config = dict(
    cond_dim=256,
    layers=14,
    beta2=0.999,
    max_steps=17200,
)
Rows from block 2, named by matrix and row number. Each number is 128 + 24 x the weight over its row's rms, rounded and kept within 0 to 255. All counts start at 0. Numbers have three digits each. After the name is the row's rms in percent of the matrix's.
# ada: adaLN modulation (shift, scale and gate of each sublayer stacked) (model.blocks.2.ada.weight, 2304x256), inputs 172-255
ada.43 055:145100123095102119128149160128152146129178155094102140130135109121144183151147114142128113082130137126132130145135168153128134138129162169114131161125126096118122136132083135164132144094155101148152146120108154114124136133124138136121109135096150128115
ada.44 050:115145107160141113111150143140129132174081133176138139098080156196150133135125148126102140111131136144121120137169131147108138113161123141107111111109155105091138098102099187088111164172126152142155106117114152144130127101134195133149128089105086145113
ada.45 072:089152106126158107096155129142094146152159139141069124127172143120146106102131136149094059164107154157097144147145116145116063091125094129112109118120144134140147160096145135107132094124145108138152073092089111146093122085073138138136154121128133137177
ada.46 069:087145092153148106100146149155101155153188138150100153120150132125145098120110150151105097153116168140101178139146096126109094094135100103113085125123162098099171151102128154089120129147159124134139117098091115158104109117109154137151197097126089149201
ada.47 044:103170112178140110121103134151103120137103126171147140092123164156123080147088144143109153170100130141102142130136117109126138122136098117119102117124143110094154137099150156083136143182119177103137106124134103143127117103113135116149175088134075144172
ada.48 048:112145134166112127141103086113116112112038107171164120102101181127140109136099143125113152151120091151120134136143116133121138113154103101130115123138126156144126101110152107087145139173101122105132121122137114154140122114118113126141088118142123121080
ada.49 078:160103141094122135153115119105152106111114121093137111142135104148104158155140101105156167114149120105160092103095156116143154160104165137152160134134098137165104128161129112174135128087120150122112158161167127091137142143142108114099115166147164109088
ada.50 039:111163161172123097131120093107138118132138156149144164081115164157127128144109140160115137124116110142128121126154120136131176139165105163097103122102144097067139113075106166117129137144114117085159151114135184150157092102106164107151166100117090152164
ada.51 031:137150128137142121129098113111114130099097126111145150119122132124108168093116135113126168129135123114123133141128148125105125129110111112127110093100113118162140119129114155130105139119118104091083167146133138117121128137128130108152138126135127116092
ada.52 061:159088141107109119141109143121156122104123142104133125125117131141139189118141118125140166098145148125152116124114173148125139153117195165130140138094103130148109117146079114177150136095118141163093165148143144114154151160134115147121112156126149132081
ada.53 047:108140156167166103099140143128146147155142132152120148124140166145177102108140138145090074097139153156122143139135129150110111114181139160119131122115156098118137122085096128078116107126118148140124084090096169159154109151092132166139139109120110165152
ada.54 031:137138157122116109139183136132154142113142120140115130112085160100162144077137130133146078137151150151137145142136073188129131117187146160122138100157135134134108077109130125127138156140121048158147125114115115135133122163137122139152126118105121152138
ada.55 047:151105127138140155138134169145168145144086132124168135138114114152142136151136132121163140104159140114150133118125132137138168145156179145134150120139138116121107091152108111163106145102100143157108149144138138132157134178165129162121079128118118152051
ada.56 064:105155123132147090096152116128116147147160139140087122109155142129133121105132134144097082143103137155091128136149131147116094100147106160104110119110143100106154147086125152104129089148134091134157095093091143147109110071087144110163158101112123157175
ada.57 052:092167115168137114111152137141126144147157122178124137119121179102163098127139137133101081149122138152113151145162094141129107098171088134124103110142168128110148123087124150074111131149144136118156089091098154164099105090115142131134164102124111135181
ada.58 039:155122136100094148148123133122126114079127097103151109151098111065091180124142119089162162123148124098145129129117117136140140132105107097148145157158107145160120124175177123113131161141162127114086164161142078102120153167170099085126102138136153099086
ada.59 036:108148140170158111146121127119100128162164146136130162124166126127122066134099131169095140148118111115120133123130089091142151130134088093127104118161141123115153169107158160103103126136122130098142150114126112142120132131117150123121198122126099119226
ada.60 037:108134113114146145134177168156126141153161149112109152137149106137149117133111116160158088144125108128128143137131088129140138116152137104141119120188149130131147119140132127176112132097112062140161126122130116127093118167129146161101129142146145131134
ada.61 075:163101153115063113140082107102140116079079125114144108104093154111125198140120128111129193108149119128139097110118160147128160151109173168125143144116094107120110108138126108153133132137112124152108177146154132109162130138140102105149079130118129132069
ada.62 042:163104146119078127152103121104151125088084128126156116124105144119143177111132123140130185097142119128143115130133157144140169151110165132128161153111096140149107097143117118154141166134125095124125186149162109114147162165169115128135076137109159119063
ada.63 096:096160121155178127118131121126111120156193124124123150133176102146106079110120130141110097147107107133117148132112114091132123108137097082127111102137145142126152152105133143102109098126112128102144097111127132144106103104098129120116205120151118120216
ada.64 042:129121110139184127116150160147160152166075146154125134128168141188168099104138141137125104089144142147129127127127139138119127133122158121133149088086151114144132108118087114146133119101093171157125096119129142136136143119118128185091099153128140146073
ada.65 068:117143125127155110119139149133121143173129162161116138098118151199139135133120146149094146118140174124111117120166129139098133129120095156103108092098145080095153136107097217112129150155144161110121143114116151139133131086122188110148176106095091127145
ada.66 053:142127142125102105118119113117118127105052122163116112110080172142133166090152149101105156102128132161125102148147147167113115126104105134115146124091124132132110088120109132093151144153115158154114113130119136126152154086136129117149048124118128126036
ada.67 065:147113146099139132151111131106133117140157138109129116132129088150078124141138111127131185101146130087141089102117130097130162162082105129133137127139110105115129146152130172141118151136135145096119176154155141100141151123157149079129173132118121099165
ada.68 053:078159110124166105110169102145099141166145152143085133104173143174140099114117135144111079159096119150107130134152108131120103107138086118107105098126155126117158149095150169120146113134119103118172085096108124141094101065081155128136160117133124150176
ada.69 037:110149113174181138118090125135119125165095114146154122131160146135116062131116141141106119127099069148107121126132135108130137134128107126131137101119141131105140112102115110109083072148091142112132097120132143162137093083106112125138102127106121121126
ada.70 041:122139151180131126133085098116125105126029103159206137113114155158111105160100130128113168139102070140113108108127134095141182141159126091132137114136137131104131101123121102099118128172069157100138127140155145149144124118134109114124089118106107126082
ada.71 032:136117135105178134137195125106180136162192114143126116142139093147132105099131136107154079112133125131141155135127112132118141127172125125162111145174150142141121109145125136123139116119141097127140111118114165124130113128125147132104152146140171111168
ada.72 048:169087142099097139146106129128142117086118116096154107141104097102109159140132118114167162106140135107148118116095150129122142158120181153139149161111096130147095125167105087170148142117138133149096172163141127109168148181159096139133093155110142132082
ada.73 033:135129140145168120125112150130143138159126182093142153115187102174093152116129111157103164105131112136111126112117126115150173139143162135115141082137153089097146133145107159173109109123079122144143150125145168135117117116126130126128107127108105142091
ada.74 041:149109130097125131127157157130159143117141130107122130143119119096139194113168122099133114058144143119140118134125155161127133147118166150118143129116132106129111122148100128153123123092134124170120141137122163109123147133141129141106064137098166129053
ada.75 060:146102114087121123137120124122123125118068145122129097124130115183116140146126108111131173137118120131128075119127147137122151144099145124133160105130102129148113118162133120178126145129097088146141146161151105106112156112142133127129067138114165120047
ada.76 051:111133129131163120113177160153148161184122166146113152117158147188173116130130141154126080126133153154127139133149128156130131119162163167110122093115156093099135142106082152162122114100103141162156097095110153144118112128100163169118118122096117160109
ada.77 050:158116152103091109138138118123149128102079110131119097114079157111136173135138130071136140092154123132132091121136114167121136145150145184125151143136120092124097094140147110128134119118110103156112140141121156105156108128130109114163079121111133160098
ada.78 031:143097157117137126167118117115141118135089142101154137116127114178129133119106111157139174135152112115137112117110125117128182160141177118141162115162100141149114100147123127187098147116100065133117193153165101118140136182167138143139113127138121130087
ada.79 042:161094142109117155145128164137166152118124139092157126146115090107123156154139125122154144097156118113140131127125143132146170146145178165137156158173125103108107122170122104162118127114123108144125170137143153112148122175158120135146057122107133142060
ada.80 047:120138113152161122122143142145168147159111118156145122112135154149154126179154143100152092090154155128132112102142144140124129132150136173110117127094151076083130127109092131122127108113118177128128113114127180135149095124126145126140131099112082177135
ada.81 046:114129099128181167124169143161135134174068135142135136143149100185128045136107113123140097121110086127136127130137099111124150134150120095142142104164163136128124111143127113137101119114092119121157084130126127130107117123128155165100079136137129135092
ada.82 067:101147125130144120109176142146119149149193145125088139138160128093161110127130130160122041150116144151118154141135101154130093097170124148115105128133140132123137159101109121133134112120162096154165081093093131148103119129096133160128162115112137143200
ada.83 034:126125132134180120121165166154142149184102171126120162126139120208166114090125132162127118123125131143134122144136134126117142134144168118128151080128146123125130125117081148156107137108099129142153120125136135129115124133125160179114120133114128147080
ada.84 074:080162119161172113121145134139113140183169150150113158117171150152150079088117133181084090154111142145120153141148095123131104107128089096116095100119161147125156149091124167102120122131131134122151094101114115155105124107098156143116191117139107126192
ada.85 037:148121161121112112136129136123156140108081146113146128114118151129152199181138128122135167091154137126145093123135181157124169149134200163116142141121116108134112136145091130175137131111130150141108166142159165114144146150141129133142073122111136144032
ada.86 045:143120155144108091134127127114140146129068152159135144096113172166163132132112130147106141100131125158136116135148099169121166140156150142119150103135139110103123076115101108133110158156085095150145147116146157143144120139138134138138052116090112142071
ada.87 043:104131103123166146147169117129114139162104131129130134153208096149135067165118106143154110137111124101142159130132122088140124137110127087147108138130132146165130161157139102169159123082118121092128149139148085126112143146127139160100084157149154122078
ada.88 083:092155126146145101105149132145106147140193133142088144125136158106158107096128147153100067160125162154112150144135106150112086093153104129112115118122147122118154155084131138095120108132149113141139091090093119157111107121084131144144183112131113146203
ada.89 048:101158115135115090118148120123103138136159143158090137089104182122152148092118149135099116139115142143111127144172109151112096110115092122108096116116140107106158132094141186090129144152150114108148121105104131134104106066104162098155193113117113123204
ada.90 066:087158107117175120100173129153097153161123151144086127138194128163147086103136131141119076163101143153106143149146118139125079098114099101123121091118147156170139154117142132140138096107124106132152072112105086139078124087095141156117111138138165136103
ada.91 048:169085159082109125143126134121159122100150117091127105145098107110121183127156115117152135110160163119152115117096150150129129150135177194136155163104092117145088131155101101169155128110155121165101155147134129110157148182144101136135108148105155131109
ada.92 050:088152118166178131124155140155112152174096139172139142131159136149158047109125138169113094130112147135126155144153088126112119118137089078123115110114157149137142135118119131106120144148124148124138096114116104168119146136119153184108120119119127137116
ada.93 075:091168117173148117120131122125106125151135126172130150115129146128127079126113144154096108167110136138117156140144080114120120097155068088122101114137150145115152127095138158072122151182139139093152105109116119158116120104120152116131172098138099120176
ada.94 046:151097133103123152135130158140135139128071153107155118144121084186120139170124117118165173123139123109130114107126140119135173151150170151133148132166122104122115128164132119175115148111114102153136159154145115111137134169151144146135075122107133148066
ada.95 061:102139119136176129116168138171112151161186133127106147136152117129154089093112147155130065150121178132128182143126099129110086111160126120125106128125156142125138139105113132127138121103147119145122095102089121147129106156109131178125182124139107162182
ada.96 042:138131140164138147120116136153152101136066093138174134129094145148135143108135135092136122095129096132126127125124158126129152139160163152124139098099146115108116090128090112117117096117082179147101099132133169137150111134111114145100086132099118136069
ada.97 035:104139139165113119125121109118106123126110119142145136136164155099152094106108131161124111191109102149109158140130112123140122103169130089131115133159125172158133148119180072113125102133114092116151121115122083156116120148097085147125102125152168129107
ada.98 044:135144172116127111118157092112152137117124130137119127113114160103146147070166124107111093073124107162151112169146138170124123129137130162121139123109138159143112083108105122102147112107088117156130102105111187128135137101107121130108080150115158127096
ada.99 033:167136165149095140132131158132164130114160124128144134133074167060140192086150137134126123135158143137141139134149131171148136131183141213123142136135123113102101082118116153105115133131149138141116133117114149132162110166161129115163133113111109134154
ada.100 047:102128117077178128121179150152115139170153168116095136132169107204145120108143128138130099134127147133128120131138128145116109122097132105124134090118136130147136174144095173185144131092137107154139103129119118118093137106109163152093148150123164124118
ada.101 041:141149138113095135126116096100129108089179099081101120142164122054111173139141112106131115120125088113137117122104161112157112124086137137135129162138097149152124168130159110136131083093155111102119129124137116097113124116110083081117148140162157101166
ada.102 044:136130154148057128145096119098122120095113119125138147103087171060153173120099129151118160121138101127136117125130135137133159139106143123118124143139115115089141122112131122124116156139151139099120164123142130123148134156147110097129115116139101102130
ada.103 049:152102141113136136124140147143160140144077143126138118129122136157151184161140133121145126102142145132140122119134184158127136134154200193121135153092116104124098130137082116164140118108126157170123132130125152121162137147116147159129075128096136154062
ada.104 072:091143107160125117121136139146085146148176152150119160105142146120148101110086148187099113161101137137101164144152099125110115100130098088106094122136151123106165154101136159121119150158149098117154128103102105156110116121114155143145179105133089135191
ada.105 048:096159122184122119128108103120104119118129104150143129134109141107132074090100144146118110187107115143121162138126081116129108103158084089139111130147147174144141101102167093066132100162121109106127102117125093161125112129110098136142155116165124127160
ada.106 058:146110113085143143131128128139136121112066102109136084155110085153089114145149114062165140142135115110124120112113130111134107137126135140153146124139116135158095108166160094143131112109098098145109123163137101105121128118147109126141063142121153145048
ada.107 038:092148130111177119122172122136100136155142152114106151135185129157140100112138116148117082153115127135130132142138106141127107109110102075121114091140140147161142167122130148157115112101125101130140105115127099121083141113101136140100127141127154117129
ada.108 042:097128098163138109116106133133106125153096128194124131095116172162143092123101159128084138128117142139110126126158112125092119123099090087118106109099143114101148117108129158077113151184132182121130104121111129145126124084110167116123160114111101114149
ada.109 038:136136127143091096145080119095135100109087135164157118079089195131130157151120133135098196113129123133131091119157115140129171149115122128117110152124117106101136102115135169090128160181138172117132166136151152137151139098139154087140136115097096108134
ada.110 062:167087148099108154147126146123158129114111133100142121138118102120126164166138116109163164095152129102156117114110153119142156156120182146139156157132103119133097129171115110173134147088127151143108169151143139096159142174166119138110082152133143129065
ada.111 043:131131109148134135125086109104120106122085126142148114137132133153090129147139118111117184137127088125123124118138160113126143133088093107128125102123112138127136118120148148120119137144107153087123142144158117125110150070144139075129104125145139091074
ada.112 048:104153105133110134108154129145127143126170116137086138128130151076157137147126135139130057142131152132121146143139112143120095100142109137115109149151141114108154155096143126100131121121188134112150091092096125136103100119109134117123152115144123130186
ada.113 052:103158116161147129129126126128115130155180138147131158109141134145125096146101133146107124144111109118118143127147107104132144114144082092121098117165156124103163148105153180085106144149145143085148133114115133143112112108126159106125230103154089124240
ada.114 063:149096110121096125125100135146126127102052128129141114119087135150134171133133134117136165129134148135127116129128156142115119130126173138124148127105117125143107098144117097164144142125102129170107146150133107127140144136145117160144055127109130152025
ada.115 044:100142111139142131120135118133113131144210145113098147142194127090140091093117126169128079161097121135127159141122119115138092107111110097125124125137139164142151161103142126145134106098125098113145103103114101131108112120092114136105192144158138119216
ada.116 065:092164114166148120122121120123107128152184132142121159126167131111130081114114133161089105148104106135117151143140098106136128106129081070123107112144153147118162144098137149091104125150131127090159109104122131149097116105112136115118200110143114112214
ada.117 079:155109143105114157150132121111157113113069107116168105144099100147113134133136108086168158109145093111158110104109131116150159154127155114160158137157119150153096093174150090142135131116101124130106141167161119100149140163164104125114067147146162122048
ada.118 048:144141141157115104119115120138155127126059119152162131084095165151140171150123143117117142087138114148113106136142137145113160130174159154109116104114136071095130097113100125118106129152092141146132135129145178133153104131114131131153108101107080173101
ada.119 048:099122113131157127118148142148113140154208141125102143156154092128127080117130129160114066150126175133130157132115097118124090108147089113125114149139155145134143163108131126102141133122166142146141095109088112148119128133114127160109189124132121140200
ada.120 037:116122157114170122134154101119126134152138175116131144139189124164136148091152122170117124090122135141143151148123186125122138141100137097108137121055119162167120141125087130181168143103109149129122133131143121129121157119116127162086093152130180123072
ada.121 086:097168114184168113112133139140116130170090140176135156104148161181141106147126148141088133135117117139110129133162126115124149114158102118112101093125162099089158127089112174089103125161107186100155103108128161153113108079104167121136137089110088139119
ada.122 050:141099108131120118137129141153135136142040138153153118108084140192140131124116137119136150130122130151124126131152132150120120135136151133126139104108130129137104084141123111148138159148090110165122125148138097133134136121143147167147051131108131157023
ada.123 045:099125109127175141116178171167131159179124159153099135144176119156170081140115146138138063159132155140129144130135105150121106110161133117132119105154154109137139160121126125136119118104133162164148078108097111135105114120094149188109143137116138151141
ada.124 049:124132089135121130123128130121098128141186126117112134159150098089109078076113118173108109168087142112125178145120121100137091111093085093143123137130123168162136155126140136121159137128163111080139126132119074131100154128132129120118156150134163087161
ada.125 033:082156093119138132118134127132098128151164111125107115140154111114104076163120127137095085168110132117093130132127106109129089103108074105131100147143143121135150182125156122081134095138159118102139099116106100130098132096097126111144176122140137115198
ada.126 084:091161120144165122108153129132099132167187125140099141139158116124121066106123130155099073162111147129114158137131104104128089103131076104124112129129149153134147158101148151091131114131162125098149091105101104142112127110106145123126191115150118123210
ada.127 038:108144163149139120123140123111123135147194169125105176124177120126133112081139113177100122112109093136128157150143099117147147113144098096122112103143151134129149133110116146111109152125112097092168135109121147149104114124114144134112169134133145111189
ada.128 061:099157123157151118107138141150118136143169112146102131121116147110149098137126146147107068148134155154108132138126100132114101097170101153116114117137152106098150140088130129093118106131130129139145085096104143157127103126089127148143209099123098159226
ada.129 048:143129123121085107119088097105112103096059114136127089112100137129107150141131126094117186127122115141111082122127150130114128128095118125122137133111106139148125117141156114116144110156118120118123139152150115117126147089126118092141077119131151116057
ada.130 047:107143106119194120114178141171128139182141139145093125127154134187161090095134135143126065140124158154122122130135119129105082117138126144123137090101147124144136133105100146147146096094119128155144075110120136139113122102092152186122175138126135170169
ada.131 069:093154117143169132110161126142113137165197121134102140143166113107138078121134133147129050150119148128123161138125106118121087102147097107128109137128147146142144164105142126100121108123170125113142084104098115150115114140096139143117188123149123132215
ada.132 041:155098128118090150119111159134165137114148141101139128139098092109112177155141131123126147089140110120134120124129166128137160131134176168127138158138123096092116113146095115142099127136140113163138147138124173123138113144139140123147108106097112134116
ada.133 073:161098139124111140152111138126156125117059140118168134117107129168128161133123121113153192101147102121141110118131149130136175157129183155130146116122117113120115103150103124164121137104078129147111178150157146115158125154151131135123066144121126136053
ada.134 057:091170109136163118108133111134099116147144113157126117122146138163113093101132137123105096160090118144099137140146105121121099105126062094122110104126141148123151125097159156063124112167137136119147076118106107145101114079098137109134177111128111120191
ada.135 049:151110174106076098146084096081118114075119127114126111112105141100102180133140109111108199104143106124122092125125132148129160145102122139124134139140102111133120114138160120122133151154119100124115186142144127109135149119143102077157099130119145111108
ada.136 065:158094125088110131128133132136138131117072127122121088135098115147115164173162119101144146103147151123130093124128156147120131142118147173129157150116109110144098113163131114158152139127135137158122140148132129114138158129148131134140037135098161139027
ada.137 050:104165121162172110116129122113117121146182123131118147130161105143109074124123126137095101137103101132115143135124103104129138118150088106134109094158155133110162131099133138085085104146117120096155098100127157151098107095103134107120203111127121116221
ada.138 062:143114124059166132117151152147126139136120146105096097141151081185108130163148100099152134123156168115124077112119141126112123142101138156131152099135113086155122159158123134183134114087121125141122124144137119099109152112124141130131120151104170139091
ada.139 049:087157103176150105104098116131098110142153121149126152118136137151123103076114145163100130160101148150105152141122123093116103099121094089113102100084150136129166135087107150096136112146114152096133099111124121153108120093102124123123191112135118124159
ada.140 043:112148103138103124101147144133116145136140146149082136095121174110166165143109146151104092130121127147103119145163131157109117110129115144097109126151145101097161135095127163108115130139166125117154106091100141138108108086100156115146155107118115127175
ada.141 056:090170102148154107116146118137094137156140137159104146110149151161131095093112136144098111159099121139112144144155094123125100105114066084121108085135158132121162127094157181094116136144111117106150097102114104139090112065106155118137171116141109128175
ada.142 055:132129150139160144148103131110131108138187131103149156144174096145101109088141111158127157127126101105135130115102124084160167145106123080145133110146124154140138147137133139138104119107108134097128152140156133124123137149140105107089188149153137095177
ada.143 070:112128130141105111106151145142127158128119147150100138117111172091185131091116149151118074140130161163125162154150098180107093098160143137114117136112144136137123111111105109119138135132148091171130102102091124156134122163109129170136092122117130148108
ada.144 051:093166129172159107118119103132115125140117109170128129102131175143141084091108147135094100154118130150115142130135095128113115106153096096118108102125146141119144112076146126076123112168111135123144083100124115155124108098092123131142181100129090144184
ada.145 038:140112120105168134117129149148118110146097095130130110152081109207128102134125123132142131165152210120132136123108130115085095135152128161145134125113113139169119129138114134128163139130166160134086107152120097128139147179155131164119173138129139138127
ada.146 076:086169121161160107101151125140109138156158138159110144112144165129159094096113148153106076156107135159110144139150107139115094099148103118113102103118156127110156140081126150098120104141132110129147083093105128159115104104085148140135194112132109143216
ada.147 077:096167134185145112120135122136108131153158135153120170116151156119152080066100144189101097159107130149127163144142089125127119105156091097115100102123153148113154123081116144103119125142116103110150105101117118159122104131111141143128188112141098133202
ada.148 033:103133135115144125097161160138140139163154176135092148140150125188159111079150129151104114134133149165133117144133118128129111108131139128130134092131157119144138142122104163128128119092107146156158089105113145134097128102099157172096161151137157128139
ada.149 057:140135140194131146133122165150162140136109120152186156121078143127148122109116147142138131116145121127129146127143116126137176135200154154124129124139157101077133075116106125104098130151096137125118133124132152157155111177151134156150128099112077157127
ada.150 052:156104154100109127125135117108165127113081121113136115127117150087136187150169115097130123066144118124141091125126172155138141152115181167126149156094113119140091124150092100141133113099134153150118130129133173106148149141131114124103043151108166121044
ada.151 074:096160131150140093111150120129118149149155145157094146096139173119155117104118146149086087126121141154108134145159095153115113106135097127105098109114151103096151133085120160084121122146134117124157103089106157149110109099094153118144173104117099135204
ada.152 043:131131137099140135125177163131148159156203153126094142136117109129144145156161124139119088095154164110144120144145123152133128123137116146138130146150150100121135136129113174102128157114185140107138132110104152119120141134142168119132169122115139115163
ada.153 045:107134125146168119100134147134133119164146150144106147104152149179152129087129147153101111127127158161130125126124149123115106111124135114116120102090137121113149148090076178122123124117132185147149082106116151138126122104096157142090197133138100126181
ada.154 077:150100133105084137142125132128151137105050125140140098123087154110150174154130129103148155115145144120136112119147161160126134149115166165132141158119112125129103108151129109145150140133141140149111154146133123112154148139151131130141041131115137138027
ada.155 053:120150136155152124130088120116116102142188124114129152129161130124115106068114124173105144157117128128129137127107118094133127119114112105129113099114121151133147151101106152124124100119127128103122132122142120138128126124106115113113229137151112105220
ada.156 043:102143119121160122113195170152138163177168160137087157121162137138171130113137132162109055114122138147124145153163106160125119115135121127114116106143159128123138126107104162136109141097136096144156100101101137137095123118113168159111141128112136135140
ada.157 055:095167112161138118117132115131089122143126113169123141112126145148130095096115136139096111163093116138106147145152094118124109100131065073122096100138150154133155116098156158068121143169130111104144100114112104149105131095111148117125176109127118120177
ada.158 053:145123139142092101124072105096131106078091119127142112094073164138108173128122129110103187100124102153117092126120153145116160135122137151116142120112119108103132068120122119109125123162086119141120145130143164131149120102126106091163115116119113128109
ada.159 040:137133169091147112154145116114116114128149122123125117151132141129135107068163115115137133147139163130147126129110098133143101136092095111142140111109108181183101144142130140134161139101149149120107113139144088111125161147131105122089135171137182085126
ada.160 089:100151113148155099101153128152110157161160152155098142115145150138154099082110149166103077160112153166104159146155103151114089091160104130108108104116156122112154133088124150108132116148124095151150087088093131162106107108098150152148163107121103159186
ada.161 032:108160125148180093097111113126108125136132133128106130106152137164106115138141134133090116130118133164116102143131131119119129102141103126108133103131140123087156131090127137104100105159085118128153105097133147147113128068086128109154165103119097151170
ada.162 032:120118082168081146120071140131110120116081119134150123112115137106119101136083137149121150142100063128103149117133127108133143124136131116131133147139138127098125085121152084114108113163097091109153130132128095151151087115113116121155098108128105134124
ada.163 036:125127141106141146138215149143144161154166147106102134154155103105160118147136128136173064137140153127145145133133121152142121129157143160133129147150128128138113160144126122160156121082159107134146124124116106121122125167129150152123105140122150139112
ada.164 059:102163120124150114100166140151115139148172118154088129122122172118158127109139148131120063155132174150112144143146103152109075088145100137117110131132144110109149152087128165096144118141168120135132086095090116140114114108094149120141184108129105141199
ada.165 051:112148129162180108108109147149117130164085138147140135105145143209125106135107151133111152148125139147094114110128133129113139122152126146108108080104142083094148139103114154127104107142082156152134111117127149145129115097093143139144152106111091162131
ada.166 072:120123132117099121122172128149127152120075138154105130123117166106177132147115140113155091133122137149137139139147113171116111119153156141126130147126136116113117119122117089141137147121128116161147106118108138130135111146116131159135054133123123158077
ada.167 035:133132147186155119138127143143164151153130137154185157113128171119162134075120139151110109075133124144141143137140136140128154131162155123121118110096147094085125105099071130103093129139095161148109126110128184149166108157127131159133127107128086157147
ada.168 046:114126127112142130127184139158135154146171139136108135120127134117164121110112132140157052134138157146136158147139093159121105107164138136126118124148151127132136126126134120142139133107126091173127108102100114137120111161113136175125149138140124159182
ada.169 104:089161108170157129121158131148113147171132136165124148118144151128153067108102144162113076163110133142118171144158078129125113101165086096121099114150163145109152121097141149093117134150127112110153096100107112160112105124115158144131153100141091140175
ada.170 064:152108128140104140145104138120141122112042114145181116118080127152120144151112130106143195099140119106133114113135136121125171156130147131136133132132118114122109084154130116124119157150109142120100178165149118126163152156172134128140073120119117129050
ada.171 065:149105130108107102129108121109131127118060161132123118100128147154129170130130123123116185104118103149116088128140159149127149142093158150117140115097103120126117118139111132162127138139087122151145152139145157114124146095119136108123069136103145119055
ada.172 069:091166128153185123111162138150113147181151134149112145123168138142140084112121142155111063154120146140101151135139103126122103102164099131116096107134161115116148155094129152106119100128128128121147084094102125151112106113085149142133177107122105147188
ada.173 061:088161097159180128108141123149105130173171124129112135133165130122134073120115137147111068171106129140120168139129119106129087095145101115122100124133147153121151155092138145106122113133141128121139079099101098153105107113087138141128198114149111133215
ada.174 060:093173118153162115100150123135120135161115117179118136107119176144145116135123151114095096134121146142107140132163124146113107108141090131110091113103159110100152143092121173057136109158147187120134079103104143149125117068098163107139154100124097133143
ada.175 047:132123077121172175103159162172142127161101105128132108175156094136128103116150120125179076154118149125139167138112139115128088108154134132150148144137137163164113106143128097157145106101131135138126076142117089128115125150149118163106096139159153147072
ada.176 044:126123117146092123136086093098117113099090107135159112122099124130088125144106124105122192141114092123106123120137121114129148124120097101131112133162128137133131104144185123097138134173119100094134157148142109128121126100152123077172106107138129114098
ada.177 059:107148114136167121105178166161147155176154153155105145107134135159152116161136146121128085110127153136123134131157118139128127113162131151114099124122166079068144130108086171115117132126140168134147100101099181137118104103111178129125158109115093155164
ada.178 044:147113160118151133154145141097159123149168143112125152136148123136134141072144111140131147077138123109167133127122132125147157159099143111148149126124114147141116118143090160142124162094129125114121170137149139106141153154159143121089146163145153092134
ada.179 067:083161093149169123116159120135106140179160139157110133118164130166130075122109137141099100154109128129112147132160098115122114106126066093119096116146162136117157141106158182083125126151145115096152105108106102142097120075116174113135185108146107127193
ada.180 041:101156113180159129115093124134105120156092135161138148100150143180123089142111141147089144137101085139095118122140117095122144117124099069114116083132141121107151128107151140099077124164097143103162106116139125150108120084097148128118150105129102125154
ada.181 058:137137154126120125142092089095114092085191108095132137142146113103101130097112111137138149139114098118142133121085125098140139138112129103144129127140102160150131145122146100138136104109125107105111146138153115118135121149119080105113203153169139102211
ada.182 046:157110147119103123147135141125143133087079133115150133117078115162135160156107128098163175131146126113137115110133119143127178153181191157131136122171119104114107101146136105141121143118115096149116168145146113116148130166148138138146092112101118150074
ada.183 041:115140128143177161147148133141133130170102105150164141157129082142112042132127115136147112161124125096131167133128096077145131128149106086157132121157145177145128127142163124107117138142141132082127124134138095143117131169148146150108124130144134119130
ada.184 072:097166137139144103110145097123104125138142130155095138101139173127139109072129136147092094139105130159119131156145102141111088103114075107109106106091138151133145135089128158088142121143133124105143084099109136143112122087093137116130171122143119118181
ada.185 044:136108092141148160140087145116125101120114109108160134136145088147094138135135115112136178096133094103136125126109159078134157134085126064142134114121117129148130112161117127150098145114100141099108163165169105120112147134151117125103135148143147096110
ada.186 047:114145142169136128129109109128112121136112108183157147118101191123158110078098154167105135154125155131132146139140118131104121124132100109124113128085133134115148129085116159090142151169154173106097122111125124149164146149128138141128177125136089120161
ada.187 042:156102161109126132136130144120143131133090148099128120136150115176134164136154106111140156103146092133122091112129164128159163148133179152123159106163118104136112132157134114184117098086079100141145151146160131111111144119135117127125064139121169142056
ada.188 051:131116155103157107108171142140139144137137156100084133126140138155159173099149127130120095120144165151124105127126144170116113126135179170112145098098123119141118137121100121166117089086117105185134113117114136126118134129084127164120113137110150158091
ada.189 070:097156104126185140101178152157123148185195138139087139136162106149138086115137134149114063136117155126118153142150107119127096105138089124126109119134161129115148139108117169103124119117162125104151088102093124138108122108114168139119198116130112134209
ada.190 055:089164093143153116107153106135104131153155116166099120114139152126131086118120143135105067143104136145111142147153107138108093105119065114118102134113153135120148123098145146078145116157153135106146073104100127142108117079095151115139173116135119122194
ada.191 040:142108125107133151136163146137156161152131155116122143148177119109157120134136114167145078096146134131149141133134129150148130138128159146139156136130135119136109134145097099192135129081108098157143130122128136120136120170143126166116065156119136141082
ada.192 054:105143117134177133118185173173131164187151170129106159131182119150159104110140140160127066137125160139127157148144128142133114114150144139111111097112150123121137159113087154158118111092122133145154098104110143144103116130096165174108121128109120151119
ada.193 041:153117138111138133137108125128142116125043115119164106129141121202119166141143118096143187113136127118136098115117164127132150152109174119134137121117102123143105128162130120163131129118109149137107142162160109103133150134144112121121061142124140124011
ada.194 050:135144156150131118134097116103126107141195136117133151115146127141116132095127121161108165132126115120134125123115138092143150132121120124129123119138118140121149151104128174108113129126129139092131155125140136130137131125130133098117243130156109109242
ada.195 066:088162110159133114112148121133097143155135149164111158105153158134151108107106140166091096150097112153103144150163098135120114099122084072106101095138162137116165133097141160098117137154125124107160094094112126156086117089101155127120148112131112120164
ada.196 036:149100120122117169154122143114146122138113123122158136151112096151114114094135105137145163107136083097154138128138122101164150157098133101166165147168142153152119080166139133131111142113111110097107170152160091122136142158187130130113091164132161096074
ada.197 087:119123122142124113114135146161116145129156146135118143111118152130169119100087151172126091168129180154121163133129111160096103108177153167108111121096131109109138137102091121156144130130143099170120116106099116157144117164106130180144172118112094168185